Rows from block 5, named by matrix and row number. Rows with one number belong to one channel. Each number is 128 + 32 x the weight over its row's rms, rounded and kept within 0 to 255. All counts start at 0. After the name is the row's rms in percent of the matrix's.
# convs0: first 3x3 conv (model.blocks.5.convs.0.weight, 192x192x3x3), inputs 150-164, a 3x3 kernel for each
# convs1: second 3x3 conv (model.blocks.5.convs.1.weight, 192x192x3x3, transposed), outputs 150-164, a 3x3 kernel for each
convs0.159 100 [207 206 207 134 128 134 100  43  80 147 158 139 146 165 136 137 149 137 150 162 192 139 154 163 109 124 132 137 130 147 147 172 176 121 120 133 151 134 132 145 131 127 159 123 144 150 156 145 151 134 125 119 101 116 155 137 147 181 194 175 183 185 186 147 169 150  90  64  76 154 125 146 130 127 152 105 117 132 120 138 127 153 155 144 139 139 126 103  86  97 123 140 131 115 147 158 124 118 129  56  88 119 113 126 117  63 122 114 162 111 166 151  61 145 133 130 152  96  96  86 137 161 162 121 152 151 116 131 132 132 130 138  87  92  87]
convs0.160 101 [131 129 147 141 125 111 146 150 132 139 128 146 133 151 152 145 156 152 157 123 115 113  98 139 183 143 142 114  73 122 125 109 118 124 128 139 136 118 142  91  75 101  76  60  96  84  98 149  68 120 141  65  78 115 151 146 178 137 146 187 129 137 181 116  89 125 140 127  83  91 130 153  87  76 133 161  73  99 176 142 135 128 128 112 118 117 116 155 143 155 147 114  80 145 136  56 146 173 142 135 178 159 141 125 152 151 118 149 172 154 114 130  99 130 145  96 144 123 145 159 142 125 113  98  88  56 153 140 147 183 126 137 184 117 108]
convs0.161 101 [147 159 166 143 149 165 136 148 159 123 134 130 115 143 127 115 145 132 116 134 120 123 130 138 177 144 177  99  85 114  84  60  76  93  89  78 120 106 113 153 147 146 158 163 149 131 165 128 131 150 130 134 128 127  99  98  97 106 111 118 195 196 188 136 113 111 138 110 129 149 135 126 120 158 146 134  71 132 177 172 188  94  94  92 145 150 162 150 156 161 112  98 116 135 107 127 158 157 170 109 129 115  79 122 159 109 103  87 139 103 133 127  91 108  88  41  79 121 154 168 118 125 138 107 121 141 159 166 157 135 115 114 136 135 133]
convs0.162 099 [102 106 125 119 112 126 143 123 128 160 170 158 154 158 146 107 107 103 137 127 132 108 101 103 119 112 116 168 155 143 134 125 127  78  57  74 122 104 113 131 109 128 123 100 121 118 135 116 135 174 140  91 108  87 119 112  97 123 115 102  96  95  96 108 115 104 170 172 167 165 146 139 109 105 117 112  95 105 114  85 105 133 106 100 159 138 140 105  83  95 103 110 128 115 100 113 117 100  89 129  89  53 130 101  58 133 132 137 158 138 147 183 183 177 228 243 230 115 126 111 124 144 147 132 145 154 130 113 117  99  84  81  93  85 105]
convs0.163 099 [134 155 149 112 144 138 129 117 133 165 152 175  83  53  72  73  57  57 117 123 160 151 139 160 155 130 131 157 174 144 161 171 152 109  97 100 124 140 136  86  93 109 134 118 147 116 105 122  90  77  95 142 138 133 152 120 133 126 107 110 153 130 146 130 162 123 136 151 129 170 168 158 216 233 211 135 150 132 214 248 189 166 244 191 150 161 140 124  84  99  88 139  89 108 120 100 116 110 116 147 100  87 160 133 154  64  83 113 212 180 182 181 139 169 130  81 103 125 130  83 139 153 104 184 189 168 191 211 209 175 164 178 146 147 140]
convs0.164 102 [127 119 124 138 135 137 155 171 155  97 105  91  88  99  84  86  91  81 109 134 128 117 145 135 128 151 145 164 173 178 159 137 154 161 143 152 140 130 143 136 117 134 157 143 154 117 128 115 116 160 129 114 138 130 154 172 160 154 183 170 139 165 157 132 120 122 149 149 129 128 117 115 132 115 128 140 159 140 164 184 160 118 125 110 115  98  97 107  92  95  89  66  86  92  72  97 122 110 128 140 154 170 122 125 161 115  98 134 145 168 160 135 166 153 124 138 134 131 103  80 145 129  89 151 140 109 153 128 166 125  85 111 135 107 126]
convs0.165 101 [132 114 110 159 178 169 179 205 188 120 128 133 131 148 143 145 150 142 151 170 156 126 154 142 134 116 101 122 128 138  99  86 100  97  82 105 186 160 164 185 175 166 157 156 147 132 151 121 151 241 193 124 211 197 141 146 138 106 104  95 103  95 100 108 110 116  79 163 130  70 118 100 108 130 142  97  66 104 180 146 143 116 127 136 145 181 180 137 154 153  69  98 105  88 104 107 130  73  82  98 138 140  85 100 144 184 136 118 114 102  92 125 135 100 119 156 128  99  89  75 104 134 110 138 184 163 152 139 130 150 130 143 132 121 129]
convs0.166 099 [137 154 175 117 128 154 101 120 135 144 135 150 133 116 118 159 165 152  71 138  94  59 174 155  76 129 119 122 105 125 133  97  99 148 110 101 126 142 137 121 167 159  96 135 130 154 170 156 100 155 136  58 101 125 119 116 128 126 126 138 144 148 151 174 152 107 125 170 110  91 115  92  87 116  61 139 159 108 167 155 110 109 123  92  89 145 132  74 111 108 110 135 137  87 116 133 103 100 108 132 157 175 111 137 207 125 128 175 108 125 142 120 110 101  83  75  86 178 201 144 157 148  91 139 137 100 137 166 144 120 144 128  93  89  84]
convs0.167 101 [146 136 118 146 134 115 174 162 132 173 167 121 152 156 100  97 120 100 135 120 155 110  60 169 158  90 179 147 134 144 162 164 156 139 138 144  89  63 123  63  26  92 104  75 127  72 154  79  88 213  98  58 152 121 138 124 110 138 128 115 142 155 152 144  87  75 148 134  78 111 123 128 147 115 153 147  99 114  96  85  95 138 120 114 134 117 122 132 110 124 120  54  74 124  87 116 118  99 118 128 109 101 120 129 135 133 115 147 164 159 150 185 187 151 163 176 146 117 140  66 131 174  58 129 175 103 151 137 183  94  83 170  98  86 145]
convs0.168 098 [122 142 153  91 113 153 130 163 186 105 113 143  93 104 136 122 137 152  93 133 108 113 185 155 133 192 170  57  64 120  57  68 105  99  96 115 122 128 119 117 142 134 110 143 133 111 113 149 110 129 129 124 135 112 103 106 152 110 114 154 152 156 168 138 131 123  92 117 102 135 138  90  83  96  53 154 179 125 155 181 141  88 112 118  70 117 119 102 152 150 112 154 153  80 112 118 113 127 118 101 147 179 113 155 171 111 143 166 107  98 102  95  47  60 122  86 117 163 152 153 144 127 111  75  53  34 108 157 131 131 188 143  94 125 101]
convs0.169 101 [166 140 115 139 134 141 113 116 144 124 144 156  98 126 152 105  84  90 104 107 115 162 142 128 165 134 151 122 117 161 111 125 178  85 101 133 144 118 137 151 110 118 162 110 126 103 144 123 105 160 136 129 134  81  45  57 152  69  98 194 121 125 187 170 137 185 137 100 155 148 127 129 227 156 173 152  93 128 182 181 175 134 126 131 145 157 161 111 116 140 139 142 201 124 104 181  87  78 123  95 137 159  86 182 193  86 143 141 162  97 132 182 163 140 134 150 130 162 114 181  86  51 145 181 172 209  97  43 123 117  59 104 101  67 106]
convs0.170 100 [152 143 151 200 186 189 131  85 130  81  95  99 114 136 131 137 162 144 164 147 140 123 107  93 145 176 146  83  91  84 107 119 108 113 127 125 140 130 140 147 158 159 128 109 147 131 133 125 117 115 108 163 164 127 112  84 107 118 102 118 190 208 198 138 178 144 139 128 121 115  49  91 147 165 151 126 152 148 164 192 171 112 101 125 125  98 119 129 101 118 104 131 135 170 185 172 129 126 159  56  93 125  53  67  61 144 191 160 155 121 137 112  45 114 132  99 125 137 145 116 131 139 147 126 158 156 127 112  82 151 137 114 122 109  97]
convs0.171 101 [115  87  99 147 145 133 165 158 154 174 189 186 137 152 152 118 140 139 108 100  97  90 101  96  95  95  87 163 138 138 164 148 148 143 114 119  96  90  89 104  93  94 128 116 106 142 164 125 173 195 174 164 155 157 185 207 187 180 203 188 127 131 129 104 113  78 154 192 155 124 102 136 116 149 122 102 160 125 147 108 117 121 109 132 105  81 105 134 129 140 168 199 190 181 198 202 108  86 116 123 138 129 120 115 119 145 150 121 147 130 144 142 115 157 134 128 139 108 130 116  94 102  95 133 143 141 106 114 125  97  94  93 134 109 107]
convs0.172 102 [125 109 123 136 135 148 150 158 166 152 162 155 157 165 152 142 150 136 109  90  92  96  90  90  78  89 108 174 174 168 145 146 158 169 156 177 135 131 138 109  96 109 122 110 131 144 145 142 156 196 167 153 176 161 167 191 183 165 202 172 151 183 157 100  86  99 140 183 147  96 105  88 108  75  84 158 176 152 131 162 149 163 176 151 122 102  93  97  74  87 159 154 164 153 161 177 149 141 156 168 164 146 171 143 128 138 103  99 166 182 170 151 150 134 120 106 116  96  80  51 148 135  96 170 141 113 164 162 167 128 116 133 196 168 203]
convs0.173 101 [140 165 162 136 138 154 154 151 133 129 109 155 124  79 138 142 140 146  53 144 123  63 225 232  60 160 170  97 121 168  93 116 157 101 110 136 150 144  95 170 152  85 143 140  97 103 101 117  97  98 117 102  92 104 118 106 125 134 133 151 157 166 153 106 114 136 122 133 115 114 101 125  78 135 115 114 179 158  86 110 130  84 102 115  93 116  84  88 114  71 130 131 122 132 145 138 134 138 141  98  66 109 112 118 189 137 111 138  76 131 138 106 151 115  71  77  96 153 132  99 129  76  58 112  71  78 111 195  95 102 209 132  97 142  99]
convs0.174 102 [114 152 148 140 181 177 108 160 137 110 135 104 113 101  95 120  95 104 138 139 119 140 126 140 140 132 120 117 130 124 129 108 136  95  82 122  72  51  51 111 133 123 129 175 164 106 151 108 126 165 149 127  52 110 148 121 118 161 127 142 176 131 155 128 103  93  94 103  91 132 117 143 139 140 166 156 151 162  91  56  99 145 105 113 143  91  95 154 101 110 105  87 110 108  62 111 140 119 154 124 132 173 117  98 185 178 129 121 132 135 142 163 229 190 137 154 117 119 134 130 140 101  89  83  39 105 137 135 138 119 124 107  90 107 114]
convs0.175 098 [141 141 152 148 162 165 163 167 174 130 154 137 182 204 187 159 182 163 106 124 114  75  96  91  56  64  75 165 124 131 145  98  92 170 132 132 146 152 148 145 166 163 153 165 174 105 115 100 111 135 121 145 173 152 140 149 145 122 153 138 141 166 157  85  84  88 104 107 113 113  97  97  48  16  29 125 113 122 110 125 122  99 107 102  87 109  99 135 156 150 156 177 162 139 141 124 160 151 150 170 148 106 169 128  81 115 109 101 129 134 150  89  96 124 120 136 136  70  47  58 172 135 136 133 122 117 124  96 113 165 124 165 255 211 255]
convs0.176 102 [133  79  98  37   0  19 115 105 124  99 118 119 108 130 123 100 117 114 169 155 159 139 118 109 135 127 112 122 132 115 118 121 100 136 138 119 147 145 151 106  98 119  99 110 112 122  96 118 135 165 136 149 195 140 173 173 157 166 168 156 138 146 125  90  96  91 128 189 148  80 163 100 122 136 127 137 134 129 131 167 132 131 128 136 112  98 114 155 157 144  76  45  43 113 156 151 117 160 129  66 137 122 111 202 183  84 103 122 121 141 126 134 138 134 142 106 124 152 129 117 113 119  97  99  88  81 120 106 101 115 107 118 101 113 118]
convs0.177 097 [146 136 104 140 117 114 125 104 120  82  86  85  81  80  77 100 101  97 119 139 135 100  90 110 107 103 113 102  86  69 103 110  83 107 128 105 125 147 144  97  89 122  53  32  73 147 142 133 136 128 111 111 110  84 124 123 183 106 100 166 116 117 165 114 127 158  87 107 125  69 104 108  59  83  95 125 137 128  78 131 111 140 160 119 112 123 109 107 111  98 163 144 134 156 148 152 147 146 137  58 120 149  72 138 115  71 105  99 123 112  96 115 119  82  96  87  59 165 181 165  96 119 104  19  40  43  54 108  91  67 113  99  51  93  81]
convs0.178 098 [139 138 131 155 145 145 149 136 143 171 166 153 105 120 116  78  92 105 163 173 158 129 120 109 171 103 117 124 170 149 130 159 147 111  99 108 152 123 116 171 104  93 153 111 112 114 102  60 104 157 109 114 173 147 158 132 138 163 131 130 145 130 145 110  94  94 108 137 110 147 156 142 176 174 177 124 116 108 195 196 160 135 158 163 149 145 144 105  85  84 133 123 112 170 140 147 159  96 126 127 135 113  97 131 141 140 135 145  95  95 106 123  84  86 125 108  96 145 131 117 139 134 119 205 194 174 159 135 163 129  68  86 119  79  76]
convs0.179 096 [131 141 140 107  97 115 112 106 125  77  91 100  78  78  94  99  96 102 161 132  80 177 166 117 189 192 154  82  93  85  88  97  83  97 108  95  76  69  86 110 116 127 109 142 140 113 110 106 125 118 112 125 117 110 107  93 108 112  92  98 124 112 110 103  92  95 129 123 106 133 146 135  79 112 118 150 154 146 173 180 182 142 126 106 130 124 115 112 121 120 153 163 164 160 142 155 143 121 134  93 161 204  93 145 158  70 116 140 104  79  54  93  97  54  90  83  55 187 209 219 142 155 158  76  88 105  91 116  67  90 129  67  64  95  52]
convs0.180 098 [112  85 107 132 100 114  93  71  87 156 169 149 159 164 143 138 141 126 159 185 133  94 141  97  67 104  79 153 169 149 129 143 149 149 155 158 124 104 116 146 142 164 109 104 129 138 113 126 125 105 122 112 137 135 127 131 130 141 149 142 145 143 138 136 140 146 108  93 117 206 245 206 125 121 117 167 144 141 151 158 144 160 171 159 157 187 176 115 148 153 142 120 124 147 155 152 127 143 140 110 110 115  83  76  82 123 152 157 160 147 174 194 189 191 173 159 166 160 149 148 127 104 113 179 195 181 135 125 141  94 100 111 147 163 174]
convs0.181 092 [155 151 110 165 157 118 181 161 112 150 125 102 153 111  87 129 101 103 134 154  97 140 155 107 103 140 113 124 148 104 115 115  71 137 127  54  81  74 111  89  77 102 125 109 101 163 119  87 149 107  98 158 131 142 143 133 107 122 118  88 143 147 111 147  89  99 166 131 174 153 111 134 164  70 157 199 126 228 189  58 131 132 160 133 170 152  88 187 173 117 138  66  81 159  98  91 152 123 102 145  79 102 142  78 114 211 139 154 120 140 156 103 143 168 145 133 119  97 119  57 121 173 119 132 147 100 167  96  58 172 132 101 157 133 110]
convs0.182 103 [131 121 142 127 111 131 157 171 159 142 155 137  98 114 108  69  87  92 152 144 150 119  78  96 189 159 156 144 168 143 104 110  91  98 101 112  83  85 107 102 115 132 156 153 148 106  81  98 172 199 156 174 221 175 113 105 133 127 120 138 150 149 156  68  57  84 159 214 144 152 195 136 152 137 149 159 139 125 159 180 148 199 221 178 216 241 226 157 146 140 158 158 138  96 120 110 114  96 109 101 139 143  78 129 154 110 109 131 128 162 117 177 159 116 108  71 111 137 144 116 131 137  93 104 120 136 119 121 108 134 127 103 151 145 130]
convs0.183 099 [144 144 129 138 120 120 141 114 119 108  96  95 137 102  93 135 121 113 122 113  73 142 147 110 170 172 125  94  87  63 116  95  50 114 116  97 111 126 165  90 118 165  86  99 124 141 115 110 151 107 101 113  88 119 138  80  84 139  73  75 155 117 122 161 130 111 125 107  80  98  98  96  99  66 114 167 138 168 176 168 181 130 115 101 126 128 121 129 121 107 150 153 149 128 132 131 117 106 106 144 140 137 163 142 111 130 134 135 117 128 107  98  99  99 123 103  82 191 189 135 123 116  75  68  86  76  80  79  53 104 125  95  92 106  81]
convs0.184 100 [164 163 155 143 136 150 117 106 140 105 123 115 116 129 106 119 137 115 126 138 107 134 146 116 129 124 105 107 127 112 119 139 118  83  91  87 155 163 163 142 147 161 124 117 140 142 137 124 139 102  89 109  76  81 139 105 152 135  63 139 155 108 166 167 188 161  99  76  51  85  68  70 118 162 132 115 134 126 170 169 168 103 135 108 136 170 136 129 151 123 147 169 164 136 138 143 107  94 118 103 127 166 100 132 161 116 146 154 109  57 105 109  43 111 135 102 106 159 217 168 119 159 126  80 100  60  79  97  63 111 109  90  85  81  58]
convs1.159 109 [131 121 121 114 107 134  72  44  78 120 149 122 138 170 134 157 183 147 125 128 115 138 177 125 152 189 146 127 135 145 124 119 130 170 170 164 141 139 145 102 117 120 100 113 120 114  86 118  87  44  97 104  71  94 115 101  91 143 146 134 147 166 142  96  72  64 112  84 110 112  79  98 118 133 126 137 126 146  92  74  88 180 194 188 158 162 161 136 119 129 145 164 156 147 119 122 157 154 149 159 163 133 131 161 146 118 140 139 117 115 119 135  81 118  93  78 103 133 139 143 118  87  85 129 109 122 123 116 113 107 104 115 124 130 131]
convs1.160 108 [116 127 142 100  95 125 160 148 174 108 116 148 115  95 126 151 103 111  84 103 184 101  91 152 179 135 176 100 117 132  97 131 166 131 132 142 122 140 158  93 130 199 195 145 138 120 128 128  97 149 169 100 150 178 133 127 167 114  97 138 131 116 135 131 114 110 104 138 182 139 131 142  96 150 165  58  96 171  98 106 109 106  88 108 125 136 158 167 152 137 128 127 142 109 140 161 108 127 132 135 109 189 143  93 141 196 158 164 102  73 119 138 111  85 167 193 189 108 116 140 103 129 159 127 163 141 115 128 128  38  95 114  93 138 120]
convs1.161 111 [ 98  85  98 107  88  90 146 133 121 113 141 114 131 160 132 117 149 125 124 129 146 129 156 160 139 154 171 136 119 134 107 103 125 135 119 138 143 142 131 144 131 127 140 137 137 120 107 132 121  98 116 102 113 101 163 159 174  98  84 114  83  73  85 100  86  99 130 100 122 154 159 149 162 146 171 155 107 146 113 103 108 127 120 112 128 115 114 153 154 147 115  89  89 136 138 132 167 183 174 133 168 172 103  95 105 118 130 113 114  74 117  81  65 102 132 128 137 127  96  96  99  85  87 104  90  98  74  83 101 110  85 101 127 111 128]
convs1.162 101 [135 156 165 123 120 132 131 121 128  88  99  68 125 152 113 158 185 139 174 153 140 128 100  94 152 135 138  78  45  89 108  86 106  99  82  80 183 198 170 163 184 156 169 172 148 110 109 130 161 157 155 156 164 130 138 113 108 160 137 117 161 149 124 118 115 124  76  81  79 100 104  98 147 107 127  63   0  51 122  72  76 140 147 148  75  78  93  88  91 117 134 129 113 153 138 112 173 157 132 146 117 102 159 128 121 175 145 128  53  81  38  87  87  82 100 108 111 105  99 130 111 108 130 138 161 157 135 130 147 145 124 148 110 118 145]
convs1.163 114 [125 135 142 105 105 114  83  84  90 151 160 130 122 137 104  68  90  63 122 140 117 100 100  96  84  71  95  99 109 122 135 148 159 103 114 131 163 179 164 167 172 166 131 110 130 152 164 169 187 208 178 144 154 133 177 165 160 126 116 119 113 106 132 135 147 143 112 141 109  87  82  76 128 118 116 136 114 132  83  50  86 126 126 128  77  69  92 113 106 116 138 143 134 138 148 136 129 128 123 159 160 163  98  88 127 101  96 109 114 138 139 108 113 120  81  92  87  80 105 116 108 120 109 112 125 127 143 156 145 107 108 104 125 115 117]
convs1.164 099 [101 101 114 109 101 117 116 102 117 161 157 165 144 139 152 132 130 139 112 114 122 117 120 113  99 104  92 150 140 163 158 158 178 141 154 149 117 111 132 101  82 111 109  84 115 142 163 156 158 183 168 161 199 165 109 100 102 123 113 111 132 129 117 116 103 112 157 150 151 158 160 157 117  98 156  84  39 137 118  63 134 138  92 121 124  80 112 107  71 103 113  80 160  78  20 141 106  53 158  82  83 109 124 112 119 123 123 114 139 134 127 143 120 134 147 153 135  81 140 170  89 194 202 114 197 178 140 130 126 168 162 166 165 154 141]
convs1.165 102 [ 81  80 122 104  87 123 168 145 136 132 139 114 174 182 138 135 148  97 122 128 141  90  83 130  71  52 117 135 149 118 140 154 128  98 111 110 125 131 143 105  91 139 135 118 138  59  86 103 139 145 115 115 123  99 125 123 129 113 117 121  81  80 101 160 181 165 156 175 137 176 185 145 131 121 159 127  81 160 144  85 109 131 132 151  49  51 116  68  71 117 124 124 124 148 149 136 177 165 171 131 118 125 147 112  78 126 134  93  82  89  90  99  97  88 144 149 108  76 119 117  93 141  97 112 138  89 107 125 138 128 142 147 108 130 108]
convs1.166 067 [118 128 145 156 157 184 174 164 171  91 127 110 124 135 112 137 148 104 125 171  83 107 156  51 107 127  42 119 151 167 118 118 170 115  96 138 102 166 157  56  94 154  99 116 127 176 196 137 169 179 149 109 109 142 152 133 111 169 166 127 119 125 110 131  94 104 184 123 105 140  99 109 141  99 108 127  82  96 104  95  59 138 162 110 114 133 127 162 141 140 101 132 121 150 188 151  97 146 117 107 119 123 104  93 121  97  97 122 131  89  85 143 126 137 134 157 145 167 161 127 133 127 123 149 129 107  80  94 110 126 130 162 110 124 135]
convs1.167 107 [ 91  84  86 106  81  91 141  99  98 139 132 134 160 152 138 149 134 105 123 128 135  94 110 113 106  97 128 138  64 106 149  91 109 109  96  89 121 134 176 125 124 158 175 125 158 111 135 167 132 151 166 125 164 158 130 115 113 138 132 120 150 149 132 112 102 111 146 168 155 148 168 148 194 100 179 201  19 120 203  51 103 144 118 143 148 135 172 130 132 143 144 112 172 181 106 148 188 127 126 122  79 123 168  97  95 152 107 102 105  95 108 140  90  26 118 113  64 116 109 179  77 109 196 108 141 168  89  88 147 112  94 176  97 105 146]
convs1.168 063 [116 107 128 161 130 177 177 172 228 101 145  97 146 188 149 124 175 143 161 156 121 130 135 119 117 147 118 134 151 137 202 227 183 164 176 137 148 130  86 121 101 108 125 149 134  85 182 165 110 169 208  93 127 168 154 145 155 140 120 122 132 118  92 129 176 203 143 138 171 104  82 112 142 120 130  77  66  94  80  65  66 124 130 124 125 155 161 102 138 139 113 122 119 149 183 157 139 183 141 128 103 139 101  98 168 102  80 141 121  86 127 142  91 176 172 144 162 108 134 104 164 154 104 162 131  79 107 129 161 109 107 187 102 103 189]
convs1.169 110 [177 141 174 152 111 146  71  69 126 141 144 194 121 118 169  92  79 134 124 136 163 127 115 143 116 119 141 168 144 122 162 159 124 135 127 111 153 144 148 183 115 125 163 115 124  95 127 172 102 142 188 108 138 155 148 141 180 193 172 189 155  91  81 100 103 103 145 117 129 108  91 153 152 104 101 165 100 173  51  43 114 122 122 167 125  99 141 133 155 214 109 105 127  92 114 181 115 118 168 121  89 157 127 124 161  92 104 137 175 152 115 135 131 166  95  88 135 112 143  93 100 150 101  92 127 108  77 108 168 128 160 198 104 121 157]
convs1.170 105 [153 136 143  96  71  95 155 145 151 135 169 121 181 229 183 141 188 152 106 121  94 116 123 124 121 110 125 129 110 128 154 152 152 122 118 105 201 194 158 139 157 138 137 140 130 124 143 156 128 108 127 121 118 117 193 209 192 158 170 159 134 130 132 122 105 138 114  99 115 136 145 126 107  89  96 115  99 119 132 124 113 201 198 204 113  88 122 113  96 113 148 139 148 162 164 171 171 181 184 155 162 141 156 205 225 146 150 147 140 136 145 138  90 128 139 107 120 143 121 151 111  78 110 129 123 141 150 140 151 130 125 146 175 147 147]
convs1.171 108 [ 81  60  84  97  72  83 144 144 138 145 167 143 168 200 174 128 166 147 142 134 124 137 138 118 168 186 159 137 125 110 101  89  94  88  68  79 138 128 127 125 100 121 159 148 155  65  56  75  94  85  99  78  73  85 149 165 153 141 151 146 101 100 100 137 115 120 106  99  97 149 155 133 127 133 132 113 132 139 114 138 123 134 104 129 153 106 139 148 126 131 158 179 165 114 127 138  95  80 100 175 175 144 202 180 132 156 150 100 114 145 119 104  95 123 124 134 130 147 124 109 122 148 163 116 129 124 170 144 164  70  54  60  75  63  83]
convs1.172 100 [ 95 105 119  83  81  97  98  92 108 141 152 142 142 150 144 133 135 132  90  90  94 128 139 123 167 173 160  99  86 105  82  75 100  82  84  96 133 133 136 134 131 139 129 132 138 143 149 160 146 149 145 140 150 140  97 100  89 102 107 107 105 120 106 151 138 130 176 186 162 191 208 184 136 151 142  90  99 107 126 116 134 167 141 152 121 112 117  85  71  85 137 131 134 103  88 115 133 126 152 133 118 100 133 121  94 132 134 115  84  82  46  76  41  52  49  55  50 119 140 144 106 184 172 155 202 162 212 197 210 149 142 151 127 125 127]
convs1.173 113 [ 74  80  79 103  86  91 174 155 149 131 133 104 151 130 100 127 124  89 130 181 131 137 215 172 102 182 127 141 115 101 153 122 108 134 115 103  89 135 129  73  99 116 133 147 137 149 165 142 133 161 131 106 128 117 145 150 132 144 178 152  84 128 118 133 137 160 122 122 130 109  84  99 166 109 140 145 118 121 158 156 152  69 158 168  76 146 163 132 168 160 143 156 155 134 159 153 115 120 114 149 111 121 154 143 109 114 131 107 131 126 133 143 174 167 147 168 139 159 161 149 146  97  99 142  89  92 113 138 133 145 176 198 120 147 188]
convs1.174 112 [144 139 127 130 142 126 144 128 110 109 106  78 142 165 120 154 177 144 134 132 112 105 112 108 117  98 112 183 138 100 154 122 127 163 144 144 185 210 135 191 213 133 130 163 119 145 128 130 139 189 117 136 166 110 118 122 126  70  92 113  44  79  76  81  39  74 103 118  90 130 139 106 166 127 132 127  82 126 155 142 170 106  90 100 113  82  93 127 105 109 116  74  94 152 127 100 165 161 130  90 122 134 133 103  73 138 142 100 109 146 139 146 197 154 118 160 141 124  47  91  83 102 133  81 100 100 117 123  90 128 127 122 114 117 145]
convs1.175 124 [ 87  93 102  81  83  91  95  96 106  95 107  96  98 112 107  87 103 101  83  82  74  92 105 107 141 150 160  86  67  79  99  92 100 137 142 141  83  96 101  84  99  96 101 113 114 107  91 110  89  69  75  73  70  80  90  91  95  93  88  92  94  90  97  92  89  90 100 101  86 134 143 124  92  88  93  86  65  67 167 156 156 116  98 103 103  91 101  92  81  89  92  76  71 101  82  80 120 114 105  89 114 112  65  92 105 127 131 137 100 105  95 116  95  98 133 121 118  66  54  67  65  83 101 113 139 128 196 186 202 104  97  94  92  96  93]
convs1.176 116 [148 127 152  98  60  87 112  94 117 186 217 174 152 196 157 115 137 122 155 134 103 100 105 106 131 142 117 131 152 138 116 120 135 142 143 153 121 132 114 148 135 127 124 154 116 131 173 143 117 150 126 121 131 163 130 146 135 123 132 126 129 136 126 182 238 200 214 241 225 175 169 175 137 122 130 111  93 128 136 119 144 127 122 136 122 119 136 137 125 135 149 162 144 164 166 160 155 132 141 191 188 156 172 186 154 178 195 182  95  72 118 114 122 124 124 149 133  96 131 137 151 156 141 162 172 159 120 127 130  82  90 109 113 110 100]
convs1.177 100 [142 145 158 135 128 146 142 136 148 158 179 162 143 174 170 107 121 130 149 126 114 144 115 108 142 128 131 184 173 156 160 166 143 141 146 135 116 134 126 112 107 109 123 100 102 130 133 110 115 110 113  94  97 108 168 152 145 155 130 119 178 169 149 153 169 159 138 128 134 139 126 136 186 173 187 166 127 166 156 135 148 122 104 121 153 147 164 114 114 126 139 151 176 132 139 167 159 159 168 158 159 164 155 149 160 155 133 129 137 133 143 149 140 152 153 156 156 207 205 186 198 170 155 149 142 133 127 112 159 117 102 167  93  86 120]
convs1.178 101 [138 143 169 116  96 122 106  74  80 162 160 144 141 144 119  93 104  84 156 149 103 125  96  61 104  61 107  88 109 133 114 120 121 111 119 109 156 186 185 155 162 179 124 105 141  81  91  69 188 177 101 189 199  95 144 117 119 156 134 122 139 133 147 156 163 164 146 162 127 136 144 100 140 122 158 124  78 133 113  36  80 136 136 143  69  68 106  41  28  88 152 154 164 160 150 135 155 134 144 139 118 126 130  72  91 109  72  83 101 151 148 127 147 150 173 192 143  79 154 152 115 168 118 103 107  67 184 186 179 130 106  94 155 134 132]
convs1.179 093 [170 140 148 169 121 133 202 158 166 134 159 123 134 166 122 133 161 122 176 182 181 146 158 165 142 171 178 134 120 111 143 146 144 129 141 136 140 136 118 138 108 104 174 153 134 130 171 155 125 158 170 111 159 156 161 155 163 146 135 146 108 119 115 179 187 188 149 141 159 154 157 152 169 169 166 168 144 175 125 126 128 165 118 128 143  96 111 127  98 112 135 136 121 146 148 137 129 128 117 155 119 123 152 150 148 130 142 143 163 155 166 171 150 161 165 160 161 174 181 172 153 148 151 127 132 130 130 130 133 136 128 157 102  97 121]
convs1.180 109 [182 182 170 147 124 125 126 102 113 114 141 117 127 147 123 177 192 177 124 170 177 139 160 168 138 159 152 131 142 151 112 115 131 120 119 125 141 160 143 125 155 139 134 151 134 120 116 106 163 145 177 154 133 128 137 147 144 158 174 165 113 128 108 108 122 108 126 107 132  68  74  85 125 131 153 121  91 108  83  54  75 148 184 166 112 127 122 129 108 117 105 101  92 130 110 105 142 130 127 148 164 143 146 156 140 126 131 129  79  77  75  69  75  76 126 117 104  85 108  98  93  75  84  86  66  76  81  92  79 100  90  90 115 103 132]
convs1.181 122 [142  95  87 162 115  92 146 104  73 158 132 122 153 130 118 155 131 124 148  84  75 167  73  70 156  66  61 162 102  89 189 138 105 185 138 116 142 106  85 184 130  87 179 152 115 105 101  66 135 122  67 121 126  84 132 115  85 156 135 104 155 140 119 135 128 104 165 139  84 153 145 101 145 160  79 167 159  48 159 166  72 151 119 106 150 105  86 130  92  65 133 120  73 167 130  77 160 128  64 144 132  68 152 140  92 148 146  97 145 146 123 166 158 131 144 130 103 109  92  53 141 138  55 157 116  74 102  70  17 140  90  26 168 108  44]
convs1.182 105 [119 121 115  91  88 100  94  91  96 164 197 179 140 173 141  76 100  75 163 137 160 165 144 175 161 161 197 133 144 147 143 165 159 122 133 128 187 209 172 193 209 182 158 148 152 150 182 177 199 250 202 166 209 148 157 149 155 145 148 165 122 113 128 153 186 173 183 235 195 119 133 143 128 109 125 137 134 175 141 122 161 134 123 119 113  95 110 114 115 134 127 134 135 109 114 119 159 170 171 151 146 148 127 101 123 129 121 128 113 100 117  98 110 118 104 135 118 121 176 187 136 194 171 170 175 141 166 168 165 146 138 147 152 135 134]
convs1.183 096 [157 134 127 172 140 145 177 152 146 169 159 121 184 164 119 161 144  91 172 161 152 149 145 144 130 130 141 156 154 160 136 152 177 116 142 163 135 113 121 117  95 125 149 127 129 120 140 130 106 122 164  78 121 167 158 145 152 142 120 151 102  95 120 131 134 140 114 121 144 143 146 149 149 149 149 151 126 152 107 103 116 183 118 128 187 118 129 185 140 147 131 125 127 171 156 133 141 135 124 120 127 152 117 132 185 157 138 167 156 127 114 186 112  87 171 128 110 154 172 197 136 120 192 111 117 177 145 123 132 184 140 168 129 118 135]
convs1.184 101 [192 200 179 164 163 152 156 150 147 117 158 106 157 208 156 119 179 130 143 168 133 136 155 134 148 156 159 182 172 170 179 189 175 148 169 158 170 171 135 152 134 142 141 110 126 129 133 140 147 144 162 127 124 142 148 137 159 116  96 117 161 145 148 130 137 148 123 119 140 133 143 149 157 134 149 123  98 131 124 112 128 174 166 147 147 124 124 115 109 112 130 133 120 142 146 131 136 128 131 122 107 168 117  84 118 149 129 130 115 138 126 129 101 122 152 126 141 187 195 189 157 110 107 136  92  92 156 151 168 126 102 139 112  78 105]